config = dict(
    arch='caformer',
    model='sound classifier',
    dataset='read English sentences (LibriTTS-R)',
    train_examples=15625,
    time_shift_ms=100,
    n_mels=64,
    hop_length=640,
    input='log_mel',
    spec_augment=True,
    win_length=400,
    targets=['voice'],
    num_classes=2,
    norm='layernorm',
    norm_position='pre',
    activation='relu',
    mlp_ratio=4,
    head_dim=16,
    fused_qkv=False,
    qk_norm=True,
    parallel_block=False,
    dropout=0.05,
    inner_norm=False,
    kv_group_size=2,
    patch_size=[4, 4],
    conv_stem=True,
    depths=[2, 5, 2],
    widths=[64, 128, 256],
    kernel_size=5,
    mixing='mixup',
    loss='cross_entropy',
    init='orthogonal',
    residual_init='none',
    optimizer='adamw',
    lr=0.0016,
    beta1=0.9,
    beta2=0.999,
    eps=1e-10,
    grad_clip=1.0,
    steps=6100,
    batch_size=384,
    epochs=149.9,
    lr_schedule='step',
    warmup_steps=1220,
    weight_decay=0.3,
)
Rows from block 6 of a small sound classifier, named by matrix and row number. Rows with one number belong to one neuron. Each number is 200 + 40 x the weight over its row's rms, rounded and kept within 0 to 999. All counts start at 0. After the name is the row's rms in percent of the matrix's.
After each neuron's rows are labels from the 100 clips, of 14848, where the neuron reaches its highest value: "band" is the frequency band that holds the peak. Only what is clearly more common there than usual is listed. The data: read English sentences (LibriTTS-R). In brackets: how many of the 100.
# fc1: MLP up (model.blocks.6.mlp.fc1.weight, 512x128), inputs 0-63
# fc2: MLP down (model.blocks.6.mlp.fc2.weight, 128x512, transposed), outputs 0-63

fc1.93,096,179,62,206,191,177,206,174,199,156,161,224,275,169,222,228,245,215,217,254,215,246,211,217,210,154,206,202,257,272,204,196,266,195,194,238,205,210,237,215,158,154,243,184,106,142,234,163,165,298,233,265,216,205,231,157,151,207,203,188,180,138,205,214,230
fc2.93,090,110,149,222,205,226,136,162,241,188,172,221,170,242,238,198,246,215,244,172,200,172,204,166,207,227,216,173,131,181,220,211,215,222,203,144,224,234,295,151,219,230,240,197,155,251,163,191,186,152,166,258,209,140,192,299,274,243,201,198,219,240,209,234,143
band: 0 to 250 Hz (38)

fc1.164,073,191,140,185,153,181,138,171,127,164,220,181,266,213,142,180,237,299,170,204,179,225,204,149,120,177,200,190,196,164,217,182,227,201,166,197,201,245,261,214,193,226,191,225,198,146,181,180,172,265,184,253,241,175,120,172,237,217,160,219,160,230,226,164,196
fc2.164,067,218,227,206,261,209,186,188,243,258,244,146,200,157,190,202,211,170,250,164,202,125,199,201,208,237,179,184,163,234,180,241,145,123,249,203,178,176,215,230,256,261,191,199,233,298,169,257,207,207,131,171,220,237,146,249,265,212,317,252,188,281,252,186,209
band: 0 to 250 Hz (93)

fc1.83,074,152,182,218,185,201,183,174,186,187,144,190,211,161,246,193,213,229,191,262,217,176,306,207,197,226,194,98,230,270,217,166,223,256,239,187,140,266,251,165,182,154,234,150,94,160,212,141,190,293,260,203,227,178,180,107,171,175,192,177,195,114,199,184,169
fc2.83,079,89,225,237,172,170,187,179,216,241,240,239,213,104,192,242,259,195,198,189,202,194,198,224,202,263,168,173,191,289,209,247,185,180,130,187,196,198,173,203,198,191,224,196,216,213,176,235,183,103,157,233,224,126,233,263,209,273,188,198,255,190,189,254,171
band: 0 to 250 Hz (84)

fc1.198,045,175,173,271,132,208,210,149,226,213,249,178,239,206,160,182,215,134,166,161,252,136,226,185,282,210,217,222,243,246,208,160,189,159,259,252,206,181,159,235,207,226,276,234,241,196,199,225,225,227,173,211,115,202,232,283,172,208,209,139,139,212,214,217,134
fc2.198,066,205,211,180,210,187,236,208,110,178,159,245,157,214,114,198,235,199,188,152,177,183,207,193,172,185,231,233,202,221,191,253,252,261,103,216,220,252,136,191,175,202,195,143,159,156,188,227,239,209,190,248,197,179,196,199,186,219,230,204,196,268,176,175,172
band: 0 to 250 Hz (71)

fc1.463,135,79,176,187,213,236,189,183,203,182,228,190,174,209,250,149,218,176,221,175,232,180,199,183,154,207,179,184,173,284,215,234,190,196,184,162,212,243,261,236,210,245,264,170,187,162,210,214,176,150,213,210,166,221,162,185,185,121,187,156,178,203,229,92,88
fc2.463,108,134,188,241,183,117,229,205,200,249,264,159,187,154,225,172,161,287,214,234,245,272,237,222,200,212,255,155,206,223,195,153,178,209,213,189,133,137,168,208,202,221,219,205,215,214,203,233,234,241,258,129,285,136,151,257,257,219,248,206,259,154,182,220,214
band: 0 to 250 Hz (75)

fc1.149,121,182,204,204,140,183,180,168,217,124,195,235,264,150,169,96,218,169,123,202,262,200,293,141,174,153,326,184,222,152,139,196,243,207,159,197,218,140,201,237,91,199,233,144,143,184,202,236,202,224,215,177,256,211,208,163,154,156,200,185,213,176,220,185,104
fc2.149,153,152,197,190,130,176,206,203,214,174,175,228,224,133,168,209,243,188,183,231,197,195,194,246,249,220,203,177,226,212,198,227,209,248,209,238,164,218,183,167,145,166,269,135,202,89,224,230,193,155,142,217,166,165,152,166,219,211,148,204,143,171,145,198,208
band: 250 to 500 Hz (46)

fc1.442,065,194,176,170,212,169,231,175,203,139,218,186,246,152,180,206,210,182,124,150,252,205,183,130,97,151,280,215,282,186,238,189,135,131,165,176,250,303,298,176,97,219,259,169,214,241,225,244,214,225,186,242,173,167,261,193,205,245,199,161,224,217,162,198,186
fc2.442,066,226,181,205,123,243,183,220,246,126,187,148,150,87,139,190,214,147,234,273,212,250,235,156,206,175,212,166,270,205,196,241,213,183,208,248,185,242,228,131,187,122,218,187,197,214,226,111,257,220,170,175,195,224,188,171,219,225,195,162,137,185,167,189,148
band: 0 to 250 Hz (100)

fc1.99,104,161,216,154,165,224,200,206,166,224,219,158,215,173,180,133,231,127,213,151,205,179,190,159,198,172,226,159,232,203,217,206,232,205,202,256,200,202,260,232,255,200,231,223,256,168,199,207,189,138,242,232,197,182,141,154,258,187,153,180,160,166,155,77,206
fc2.99,100,189,181,217,130,159,211,208,194,189,230,181,218,123,60,233,242,233,197,207,200,257,230,143,218,179,243,208,200,164,193,199,188,257,133,194,214,218,198,247,232,161,238,213,220,249,164,247,219,201,196,182,304,202,218,280,234,249,220,200,189,202,217,257,142
band: 0 to 250 Hz (64); 250 to 500 Hz (31)