Weights of a small sound classifier: log mel input.
Rows from block 6 of a small sound classifier, named by matrix and row number. Rows with one number belong to one neuron. Each number is 128 + 32 x the weight over its row's rms, rounded and kept within 0 to 255. All counts start at 0. Numbers have three digits each.
Before each neuron's rows are labels from the 100 clips, of 14848, where the neuron reaches its highest value: "peak in band" is the frequency band that holds the peak. Only what is clearly more common there than usual is listed. The data: read English sentences (LibriTTS-R). In brackets: how many of the 100, against the usual share in percent.
# fc1: MLP up (model.blocks.6.mlp.fc1.weight, 512x128), inputs 64-127
# fc2: MLP down (model.blocks.6.mlp.fc2.weight, 128x512, transposed), outputs 64-127

peak in band: 1000 to 2000 Hz (65 vs 12.5)
fc1.188:143097092129088118122139131168137100153098128124140110129076139169167134137155153173174137125171146149172164102143101151121139124090145179121100089176121174131020139073128152142106126101136089
fc2.188:094144132108149147095129146110121167130174144085129149148143078109078126086129085086092113155101104104128111090060104123122133103120051110164131128110186138075115165155081187101159155128107108

peak in band: 0 to 250 Hz (76 vs 12.5)
fc1.25:141140114115146117166121089185142172116149159135104143108083122139135133129158125167117133091128094112221139052162115076139149103136138083142161092078125167151078172074171146122059130099142097
fc2.25:086095117157173085143129103099125064136081101136086070128079186097147127135146168055130158172088115110144151121036083097181138131137090121106133114113110123146128046122091118087151139090144122

peak in band: 1000 to 2000 Hz (47 vs 12.5)
fc1.329:142170140114111150135106178191148115119136165161095179118111112138123113121207147108145115087158177116146105126148086146118144111084114192175165126126166139155061113107160103123082156101193154
fc2.329:181146137121131133120136137103137148191130096150127138087129153161107117089135129166132094237163133081159142158129118107176133127129090139178118117131106134170121130113153067126166040138125118

peak in band: 4000 to 8000 Hz (78 vs 25)
fc1.422:229075052156159152158148150156132104166118142157094092135119139135156108095161111137145123137120114085140163127070113110179107169142088190151100144112143138130120135159136102143084162138147086
fc2.422:102161116095174101126162171134129136064196141116130187139155120102140151093137155121137165026152123094156081126171115111106176148137123172212139134139162197151095129133116142125116123113169138

peak in band: 250 to 500 Hz (55 vs 12.5)
fc1.469:142167100105202149110107120149176166142168122118054179098152187119130136123176169148145163119150140092105146078154073136121129102136124146156136078210132161102113148114134087151079127133179141
fc2.469:138087085131161088171128153121169158133091088144095161084103104145092194104139113145166134132090115067113178127139127146091156160149161168085100157106068105134130103121164142118119156160122190

peak in band: 2000 to 4000 Hz (80 vs 25)
fc1.474:099120064164111099140136120170105132157173177159121173127117091142148093122171102121174127173077053130224140065160133146192111115119118112137154136119127195103132155120145162079051128133141112
fc2.474:125122141151095155092097110080141104105111121141184094134148103149141123165120148131101105132138095111104159111156091153183130100120166115109163105153152160128077092158125121140082082159122139

peak in band: 4000 to 8000 Hz (80 vs 25)
fc1.367:208069063115117116148157132144145110173131177165111098147128150162123103082135090139120110132079056075171170116089128111167157129114116137138128133127074126088149126117148151116097120174159148
fc2.367:098152110123127108119081117079163092113187107147154177183128115073104123076100182106068163091146121148087083131154145135135157125173116115157131114118110101147137115154080072129146107112136169

peak in band: 2000 to 4000 Hz (95 vs 25)
fc1.176:120159126111117108173100080152109103161126156142169152126126112138142119101177088165147123202113093137119109072169121132154100083148143107133132099135137111113084120082176111098103137081125137
fc2.176:212115139161115091148164169128171130070184126130132117157115131119116120144125200153162134055127083106233108136147082089131136146154068149175167121143123192153109153112152147132060133134150097

peak in band: 2000 to 4000 Hz (76 vs 25)
fc1.158:154122103101142074158159080187150143127145115097150142104116138135134127100154183142217157115140096115201051109163109107165128139144092165120147107195144170083127166102183126146106133122166097
fc2.158:094109085120090091180139114136190146085146128166104146107125111170124077107107088092158123122125181129187171132135081165119118176118143193173113119078082164118106136170183168125069101107122164

peak in band: 4000 to 8000 Hz (64 vs 25)
fc1.478:082127152107137179171201151187152130127122175130109130055095109163167121093142169107164115084159141111185126133155055154142115149163101157133094102110186142107091191203176137104093138115159082
fc2.478:206180136158122154160149115138157095130163174146116114087157118159085120125089117134193111138114146084169119163129103104144093137137153160144131122136078077126105173092145090116088144088182072

peak in band: 2000 to 4000 Hz (82 vs 25)
fc1.481:100141122152148092128118118147128124122123148131125151143103139144122158126144100207137124093204145113217084119169117135074164101128173128132141076133118178117142158133157184109087144152172116
fc2.481:034063114100180102114120130161161091080136070141119153164176116135118118067105089133072106163092163111167066128097118143106180131145138150077164124132153102135102150092141105121081137088184150

peak in band: 2000 to 4000 Hz (69 vs 25)
fc1.470:097137136108191121132117094164180136112136156107089130131118152115160148082196183129154128092115172134243144134146098118103102147149136167126159088119147135126148191189137105125104129154153067
fc2.470:096152111101103098142124107157134134066104210105159142113136156159112145137123131135184089091122161081147094141112128143137091158118135145140178126094098128095148156131165154132134084145155150

peak in band: 4000 to 8000 Hz (74 vs 25)
fc1.26:138101137161086116150145100176121155171085161098107108094123120210166109154122148143160136106112115119161102127119098159125092127099084161195197122066124136085075120103171129117090102105117152
fc2.26:091133108116069107156138126162152152109120161094117211101148050135091122077123133108152099172082141132135105082154112130182115107160022200144138143152159129115042114119172145120165156083100100

peak in band: 500 to 1000 Hz (62 vs 12.5)
fc1.489:153073134136084070134114162151091142133119159157162085137083110141122157085150159150165138089148143106171119091142070119177148162105145178150126094144117130084087112069100207106090174146171098
fc2.489:045151107159110162107126141176092180144106126131149181141109158129106219124161165103120135083118144117126083141148082143122142124125142189115169134152118113159089109151169235086142139097124105

peak in band: 0 to 250 Hz (54 vs 12.5)
fc1.50:165140088106089140201183119181130082067135096182171169138204097141139124113139137135099184107131147153159133145123108167156127120109098137176129143127109134100087114135190160149144208137166101
fc2.50:079170109102122150104149084112123133121201143191179139153140091118131134179111093146164131173132121155120147173116095171096127120118158124138128087145154152078127135113123078158235128158117120

peak in band: 2000 to 4000 Hz (69 vs 25)
fc1.434:126140117146121146189123089144099107126149100109148166152087130171073118100155190208130136116136116171157092085149131112133171123140118164182178082095145152104102130154128131141075098153197115
fc2.434:064087138140133049170110098143145174140109116143106177187146200144133168077133104117144141093185191132089058087153194112116094124107166090127109129144094158134118128104083176103147092093159110

peak in band: 2000 to 4000 Hz (75 vs 25)
fc1.323:140110129145159140171162111205172123150147114136138167117109137158160119095186125182187121143094142136218140088190120129194141185107106119126082106091166170061096165104157162113090119148144148
fc2.323:141140144127122118137126131103133130162120095039143099180123131149117118113160141122158128104099118112128107157097101080111117159126083135098078120109111098152167091133131094154138120180126128

peak in band: 500 to 1000 Hz (83 vs 12.5)
fc1.403:140087119125085141160171163141162091125158193172141113068054124147144136110134136109159163035134140097168109108100106131175172157077125191137123150138125130167031125118114113096148123100163135
fc2.403:091156120090059139141113148186134189209121135139101096129109134098108168139111149207178122121144081132162160158101065057160094136144083115126168120089134110104152201087148122157123139126154072

peak in band: 1000 to 2000 Hz (32 vs 12.5); 250 to 500 Hz (30 vs 12.5)
fc1.431:157128117143106069181145163123190178077164151128129187101095141160112160138133162143213176103140126119194171091128099126106100105151135139145122129163091119046087125114156172136141109121121122
fc2.431:107139106121075156127153180112080155097110141195129090088135112114088122165150123128113093166126115114095145067116174135134108082187131133120089122121142125188102129093122166121173093118026153

peak in band: 1000 to 2000 Hz (30 vs 12.5)
fc1.53:173149104130156117186174141130111186120122197120131116106116146161199124130208161148179105120140122099149094147202088122145117085138099124153162086175143095158086143145139146092115084120195126
fc2.53:146146085118116118151143141139170134142134125141102041110162166138159159150099111162139126136115156099059117171122117146114122135050079105126161105089121131153093141148183108106150206084116056

peak in band: 500 to 1000 Hz (91 vs 12.5)
fc1.511:174119111091134171150143180128134066130166130177139133113139090148132111128156145167128172080103101142139148097183072150098136131086121179167151109120119209109092149142123120092099147130146170
fc2.511:143119134109103159140147142110108100097097060072149144117165154134141159121135138136069095157099090125159130110132111116163135099113077135155094065146120158106143098158163118196084106122110138

peak in band: 2000 to 4000 Hz (74 vs 25)
fc1.388:087146104151131118148113112141146096122109142135182148157112115149128109123154105135148140109078073116167070119174100103131148145094135131131104172123165126089111096112167172129118093109171142
fc2.388:100069142092112113150087138119173127105160134133162121078151143116116122094145157159163124138134103126200107091072152122136123089104112187100124121173142155150203134123189150131125100158186097

peak in band: 4000 to 8000 Hz (98 vs 25)
fc1.380:107081115145110098181128098194157116153132147134167158134111102182185151102142109154153126157082108113175138137120085107190101134165143105176086101119127144073135089130147126085075106144118123
fc2.380:120079125110162115172160145135146124152150115163110127136090133187174147116140120155133104141139120125189177076152081140130120157179151106145101170175112128148120121109161155083136135151089108

peak in band: 250 to 500 Hz (53 vs 12.5)
fc1.189:152130132111105175150138142149136135142207145195127144082064097162147161098124107167154126130105130110146101125168141214138175136107097216182166120151110181136069111195160152109116153130054106
fc2.189:140172096140147134158130076123145115146101140097096151108148084125092136149110125127176105174126108159101032156076152083166102154159080130091122168107093160131103178171148112146130078057163098

peak in band: 2000 to 4000 Hz (87 vs 25)
fc1.433:133109091104148160146197095174173135125098185093074140093106140173167149091186148178120160138149161128169174104140038132150102125161146162137129089097106155107140161121153090152091129174151121
fc2.433:158131092092089151224111113115144151092150178128084153130080150133163114119108141125171164094101166135145068155144165171107137120150133133108118171125108085120096138112120132118101162050169161

peak in band: 2000 to 4000 Hz (78 vs 25)
fc1.160:192136115168099110174092127162153129131164086136169166133089140125153139084158116155155134102136110127148090063189091125177175196139128165116125147153094209087110175050108152105113107156147137
fc2.160:091141112146173103117095068160130147120164111109140203128077169092084131123126125132123111174164132148142089127067135092144157114159126064065113113139105140132076133111088189126130170097145092

peak in band: 4000 to 8000 Hz (75 vs 25)
fc1.364:125113155115140133175160059175114127171133152135144141108127136183130129089130152146154131160126134075202074134142061126157130121117118117145132093150164122074112129148129142099070105158132134
fc2.364:143123097106165117103122099162173122136129116134119115152137072115184167096129119097097129147101038108133194081110125108115126092228105136112158130134108094119157109095122084159139171145080075

peak in band: 500 to 1000 Hz (56 vs 12.5)
fc1.219:060149114099118144131122140165151121104181126138081134165133126128173116103178159066048061165114125138132145117162130143202150132127145082170138136095119144103155103127156127124096159113124127
fc2.219:150091173113160132088118087107150107143058102153130058155143118131143141153089090155121108164101119121144095123155088124135123048100080146132080138110156150119086191176109135115034117094143126

peak in band: 0 to 250 Hz (71 vs 12.5)
fc1.198:142134122070120132170174114224164172152135139121106208114085161095166133120168125130133131143123127110123142149103110131201173109150144088112105071204188140117107086111123130147121156123156103
fc2.198:129139161119210120124141113135153121126155184123130185180163164117123149142100189143145120054158094132155092078116096123166135084226134110126194190122066142122095144175108116135125136070145050

peak in band: 4000 to 8000 Hz (92 vs 25)
fc1.4:127132123165104126161175138161165154083159164149098120089110150145181093123119186143163145049121154101211071149140082138133125174094113159164103143127159131124120171121113178110075143127154095
fc2.4:186147115132081150138190121150155169104138178125113078095158128163106109135129172134204130100114174131166171161142067107124094126133164184146128126119082083120165175091142095113069136120160067

peak in band: 2000 to 4000 Hz (58 vs 25)
fc1.462:079185105124102176134144125158157126211085146146149162089122127160146113087200196184147210104117127155163172114165116133203123173154077181161125099118157154091155115120135133091067127125144057
fc2.462:124137133144097181110120099129145050074027118158157124114133110166144112091108078128154119117133152133116141107129115130102105119137129137083194120133107117121097123096132170110112103089082137

peak in band: 250 to 500 Hz (38 vs 12.5); 0 to 250 Hz (35 vs 12.5)
fc1.350:082158121128156147153133158203138153147121222082122147102116149149171146111142159146147133072145160122195105159144062146127127185193132158137109140152152146094134127138129098119073127093151147
fc2.350:174083119147101151179151118151215153139110085116104070104115146151181098120127143145197095163088147150153197092156099158159112142088132140221099111111094119128128149122161077150063168186132135

peak in band: 4000 to 8000 Hz (68 vs 25)
fc1.307:118100093098143080155129108170182091128150125100118151113119170156174158084172152194137150106146105083218154075091127104084119160151123103169157149108135137131159105102113155098126124157136115
fc2.307:101132059175120156124153179155157187109171070101081166076163162073151157147114121128129148088112095186109110132128150119121149109130133191180167165095055175101159129130120083173156106130172191

peak in band: 500 to 1000 Hz (50 vs 12.5)
fc1.266:151079127097089086220164095185144124124218142154152124113112140124215088079185106154141146127136092116136136098159087121146121118181088138157128128141109123109121137076114141114066128077141141
fc2.266:160158078110132124135169122103108120085080182126200095074145133080137167096113111182119083111120125093149136138115109133181135092083095118121102140057128165132071151163121168142115101077133090

peak in band: 4000 to 8000 Hz (94 vs 25)
fc1.328:131125137153124138117108133148147182099208157128110140138113143150118157141129116137111133084136215116132159095129090150131118118184126147173088109061106112099116079126124128095113116129126126
fc2.328:107118129102107099104103137127119115121094097136117147140107137145125135116132075144095123165102139133102101082130132145164122070122130091154181120131128176120080123131135127135144128102117178

peak in band: 2000 to 4000 Hz (57 vs 25)
fc1.490:114164135110116106126142115156154164121129139083106152124130160172163111098115173153175125138184081140186044145122114126143124072123130109143156107149142137085099135147135106190136129072138114
fc2.490:122103082147161122187083137139067144102132142171100181139148146094116126059183131118136110130108200144153116172144081137105151180157161114175048161131152113157095130160153155121124137124141126

peak in band: 4000 to 8000 Hz (75 vs 25)
fc1.253:110143139124061135131174109166109107157053116067146135131131125142109133128139114165128126124075071134171176165145135116143174171079134097166096175107084179100079107106175150118095088169151193
fc2.253:106157123112190169197092092139160125141132138113136125133097134156173106080142159130138092120170214128117153154119094084137122185109116141143170159134139166119133072214152130144110048139166092

peak in band: 1000 to 2000 Hz (38 vs 12.5)
fc1.194:153150160128131117179137087150179114137123099118118148129102143176156180129121101150130096088138132150124164162127067077075146149192181161166148095105168131170097135124162110090077091148136094
fc2.194:116120119139204121243098135169094147165107140157124102127147098076145132063158152141122132138120132130147094082159098104126099120114180102144113086121145082144141089178139095088038170155089173

peak in band: 4000 to 8000 Hz (73 vs 25)
fc1.508:115079127086143135177150150166164178114199171123108145099107183164133122097177121173178119095115116131173119090133055127135144142171126151141113107160152146105148136091124172089055121140157149
fc2.508:086104146123077089090124142116061118109126135184157157153167117163161124078120121163152115118101145141093052143134059183154132156118103175142127105153153131133124146142103181061108118060058167

peak in band: 1000 to 2000 Hz (31 vs 12.5)
fc1.468:169176105121080112153115108147141123128143073108110166133145150167136180147148137185139171117111093112151080119153095162150148216053143140153172125144127183088119169094138121112098124147165165
fc2.468:088143120144209130116088117155127139159122130119157208124089112103119129124111163154159185159134180105131095179105117084154201106170078123124149148171108161120149121181071148097106104120148061

peak in band: 0 to 250 Hz (61 vs 12.5)
fc1.9:130105097105134116215152094161144090133125179140171204111100117126127165083172076140162146147076123103204113069101095148164158121108143130167124108106164109085103140137177133098072126126119140
fc2.9:115102091126094116179179106147167161098127098090087077071149173089164131170157139136138136104082163118143141135100131118114144129174141119144159135093121133185149159098087127107141121160106088

peak in band: 1000 to 2000 Hz (52 vs 12.5); 500 to 1000 Hz (39 vs 12.5)
fc1.276:195071122172168124194121159138139113117164118188138116150093113097162126076137157130135125073121136082203149118103121084153166164097120208148146152175138114119090132089128162101084140160182091
fc2.276:058216125092142102139146139175133168134161172061126178136139147143108213111118142158161175092179118163137069099097059089114123088164074124086161105115157119140148138123149170115071125129141109

peak in band: 500 to 1000 Hz (32 vs 12.5); 1000 to 2000 Hz (30 vs 12.5)
fc1.303:116136103160161118155117124165137085115143111115108152136119103120163112087194121138172138148132168117191107088165117171162116131074109155146133133115129167090114177154151157134099115124119127
fc2.303:129212133102080126116148102108108151110081176100126101160156185141030068136191120129159154166104098125185132127107130108113094114127099087101158124077151099115162137147126088101145117138129111

peak in band: 4000 to 8000 Hz (61 vs 25)
fc1.222:164098191163180140180170114178160086153153128128117130109074169138165166116157115143120166115158072101158146103137116106097113141164149098132098099117163130125102083142168148142093155133155088
fc2.222:058134160130190118133106133094101201191116103106158177125136135092127119098107113116114141160152139163098060114079132141171138045141116171077080117177158117126122103177100148081176106126089119

peak in band: 4000 to 8000 Hz (53 vs 25)
fc1.414:098156151149184158159138129159144125196111143129124165101101128160173112099121097128140132165099138101175115131143085146186118144117129164084080072137193122108163172174128122091102107139118113
fc2.414:212151126121163193149173128204171083117132121119148121110138151153125148087145127134194132124076153058184157101091058160107090216117131177157113122110108086109142159133143144148054124106131101

peak in band: 4000 to 8000 Hz (91 vs 25)
fc1.390:138150106148074088194111120139152133176172103103118172136060119175104160092155133149096146155123068125121124128062133104122127161063099133154175128129089129080085151152106143109084115144103143
fc2.390:107082165084187115154170098124177160129186140136101156151144081092158123134113118163082120106153184124098038136147090128128143119180142126172142142157084117091095150135105070117183065127109093

peak in band: 2000 to 4000 Hz (53 vs 25)
fc1.362:084141137130155110162137141179131134114202162142132176114108145126145148092116135150177197098100097078188159108190122128092154133131203107157148084124144139121163134165137132068116130145155133
fc2.362:100075114137189097135115131153174163152114085113096119145142152115164142073125094154089111194096112126146137097068167108127124156129110124121169112152128125149122102129144134177139106160106132

peak in band: 500 to 1000 Hz (79 vs 12.5)
fc1.24:094100142181160086169150202151160100139130120129067131157155132136178133140128125128115082180140136097153151121176127147129146130125130109172131078082100146152144133162143081163086116200159163
fc2.24:190141120086175207131111128098092110106092140089105130127130127146107139163139150119119146133127155133070139168143093156130172111104136182142121104140098149118105118158155065108104127127114146

peak in band: 0 to 250 Hz (38 vs 12.5)
fc1.175:116146153108137150164154146184158148154121146137083144074111107185167110115175118143178132172137176096181155088162062166165110147084130186137106095133200177049110140141143126135085107137173116
fc2.175:199150148115076134174156123123143107141144159104125145103145118132110145105130120168117144103123160135178161190113113132095135169148126108132101153089117087092117162133145167109084107150146085

peak in band: 2000 to 4000 Hz (56 vs 25)
fc1.275:136132116150104070185099105156108084121083154124179182150079112168125145109142115138165128174111120116195157133144112146201136168064114187127149134093106164050099200151138160129091074158116100
fc2.275:106101155095139118168147086175185190135136095128068118117098099119150073077173120153147089155117120103142086097155073107177086163138140155191143117145131143119155095081152126153065146153142080

peak in band: 250 to 500 Hz (60 vs 12.5)
fc1.258:101157118129105174130141081139144088096094148194180191099107097132100127112202191163103088136112081091159091105131130129152106138177135066122108143125128126138041127132179113143093149115161143
fc2.258:094155119089143161109108149125214145105123065099140134137114126126185123106139150124122127119105109118177103124190132124178144131103196129173119167110135206169111112120131155105090188080115161

peak in band: 4000 to 8000 Hz (95 vs 25)
fc1.169:060160153059161139116157149198173129134097100111148139062085129176135129106189151165163125123086097128146130132154082089127117147126122147129158130117153156135095099132114172137062140122122094
fc2.169:150098139105106108171140135108152155116209114140107163152126138134182086040119133157170092132116130104163098130121047118154140155075090171221077111137156145109096113094140174092061149135163136

peak in band: 2000 to 4000 Hz (88 vs 25)
fc1.294:140131151097164095153136159231127147111153136122115140127114098157147160056101158172097147119099125128149102089152068158126130145094160157149096088098096185079144152139123103171117119163174147
fc2.294:101066173125183168084139104139132069180077154133125129138119143136156162085110109153071091130118130147151126149166148092103147035216077091109178123136160135151119158143126139095156058060125086

peak in band: 250 to 500 Hz (52 vs 12.5)
fc1.500:126126112116117129194127136121162204100153200117100202106128175184115147102142095158177153092136112127174153058121094090103119083134126107144107131135116127030087097103166175122104112137155141
fc2.500:130167096107068156124117149122065155103091127155154095112104059124068112129123080132137098148113137154087105093175136192142091095126156139142127079121146114143099162107087157065166099048051167

peak in band: 2000 to 4000 Hz (92 vs 25)
fc1.172:125118153181145087171108044225143102155104138126133151149128073085110095116185084199161116201099117157192124142162121131175106130106150109117082093129115140097168157153111126120114120168117105
fc2.172:110132130153056072136201128155139153092146141097149109168081056134169142101141130165181114124093118124160127115148072099168114136151121117155129118114096139124135163157154219117089123184202156

peak in band: 2000 to 4000 Hz (83 vs 25)
fc1.453:157133138086129105151156089163162121124112184129147162134124164184108155080174136172150131163056101141181119110153104131147099120170154094122158135120143141099143197120192133121090110139179152
fc2.453:146128132171129087123203157148169093168169215139175227169112152139119191081111139105145147102135162103173125111112106140084158127189122118127183125173139073117163151155119187097111081117081103

peak in band: 0 to 250 Hz (44 vs 12.5)
fc1.446:143098111135113111157119117150134105119121200102163193134158097134115142095163129160204126173101065090209115123095095154135121134146140172152115148114099129089160160150155142096096089150159135
fc2.446:103103124147109131144106124149129075104162062131107131107113098132150153142161126132154157136114114068169114168142129190118148150136113171121130136171112126095130141151139106099100154144091189

peak in band: 4000 to 8000 Hz (95 vs 25)
fc1.18:123141122088123082161141098211126133134122155121112101098125113159163107110162163138145108111120091096201126117159120137215101148106148096191170123115181151082136146154158193090121117146116125
fc2.18:097125109116090112133160150076119175118120118142121141093109096197119101105134140133192141105175169147159136119212085114132121146126113155216151124162097152143081146157112085055087164124123122

peak in band: 2000 to 4000 Hz (83 vs 25)
fc1.249:141168176136105105124158108107130130143174126112159181147100154132143152109144125180128104089105145143128041087161118127151171148096091185160155099172130177121044149149137145100130190138108126
fc2.249:085130085110121093139102042110124110148167108140170169180127142179163111076129084137115095142141101121103091153132126091111154084158129103146131145154160116107112158103126166102128165121181128

peak in band: 0 to 250 Hz (58 vs 12.5)
fc1.41:072135158144153171180132157199152162103143147165084163140068110185143115122163114161132142101139127056196201093155108152115141154114116101145165107059147133131184120106161155123105139173115097
fc2.41:193094122104078111125099150100140055081088034148141142151131135087103147131161147131105087132119095206072129076162155154133119128146168138134133099133108131112083128103119131157133092153104155

peak in band: 2000 to 4000 Hz (78 vs 25)
fc1.213:161102135093104094135124107138143218129136255067134123108162134154138098130153144156159134150150119128123092101178118137115104074173120115159187099135145153049156134157159096138113112115174149
fc2.213:083138068118097105154071157112099130107126156160135131115144138144066151097161115154141079060085146113122048087131130189083153145163132118098108094110125114106110116148088192096167113083093160

peak in band: 0 to 250 Hz (100 vs 12.5)
fc1.483:214089104109102169145101123144157178101177208129116150112130111145135077049195106128172109130101153110126111075169130141127069061183154152166094079191136135055143108129176142129112110096134158
fc2.483:096114100106108145167116128107125118061120106125130113129088149109094170117164073183067080121088089129095088100141130173113111120112078043125132143123139149144099083156130165143143122100082189

peak in band: 0 to 250 Hz (66 vs 12.5)
fc1.444:140101120121133155148150174154177154120148146131141141042129132167147113107182116156151071079156101110209096130141121102133093142127167164178138089128105173115107230105133123083121126114101140
fc2.444:124148130087105129093155122166199174146103104140123104077140138140154135138103140116143148067119132180167140150068081142151132148119131142141060172111090031161173121149140178093077133125101124

peak in band: 1000 to 2000 Hz (42 vs 12.5)
fc1.438:161151098150142099224172153139137185138142098120125211118082132159131126090111104167155097216128131135169127086171105137175101151175091165165133098127181141186101096120152100087140113132158101
fc2.438:122114126124152150098103069107129170125089149123068129115170156122125118109122133135139130077102167096091099083187149146153162093138075093077130119068096167078140178125103077110168109135186084

peak in band: 500 to 1000 Hz (33 vs 12.5)
fc1.301:146143078162128124160098159180138149148137132098145164089089118160156120100153133159163127104159078137149124057177062136121145134108101153137134154128111163087064138147127117117104145162147158
fc2.301:088102129143123089119123163103119075130158117164151155143109140141108132118116100144148182167128119137107058122194106128090210105161095170129111163178199129093090142179119089145138125121106110

peak in band: 2000 to 4000 Hz (59 vs 25)
fc1.38:159111109118122137159111080146167138135126131160167143147109070178159074113172129188177148152134129123155116074150102142180173170101167183119123116158142164060148155097121189095077126160078088
fc2.38:120114151135090116156134097129168097140082139148146176144093164136138154152155109185140093152094144157149094087128135134192124088168121057147122159088113164128136153110157126118170124140097127

peak in band: 2000 to 4000 Hz (65 vs 25)
fc1.311:105135132143118100172124135160145156113119187144122139128071170180100141087183101178194148071121122119178122087126104133123137152149108113110118108105130154071136118125136164118060098152135125
fc2.311:141115097110090110132113141084113099067096139147156111130155091100076093102137127149128094173119127147064104134159153172153154102127182122153160123153126147148100151112110164127121145073045181

peak in band: 0 to 250 Hz (98 vs 12.5)
fc1.421:115077100118164153130110103199155156127093150104106169061126172183106152063151152167116142136117085135156112121092081142112124138113122130139121158108180141126064100080173116143069090177112138
fc2.421:165132073141187132088080154033121080142111128097102109137139169115132143131071134148108107089086218117176146092107104112124152131083114120109185108112126088109193145116098159122111132134116183

peak in band: 4000 to 8000 Hz (87 vs 25)
fc1.339:137080126047149070140140110142122092132135107095133158148115142128162174047191136178121100128113076109160115127109124106139122144182092098131213156097155159148120158125151161144106107120150126
fc2.339:123145126123120107133138129156111163139161202179113145109134127157175086138118152147180168063176172107155165128125060099084111130148135220164154130127110124128163105117124145085158120120147146

peak in band: 500 to 1000 Hz (37 vs 12.5)
fc1.285:130089094173084080174156107130114170116111181166128143116109090180118111111126107145176134117133128143196188073090112143132140120089126126107131149104124129056117156100164160119114126122140098
fc2.285:104146104164093120119110135092085168094103153193135097120153106112088097125136087141150121166125183157117084086190130194115141106070169169136163114158116148147117133109154148104123155091054186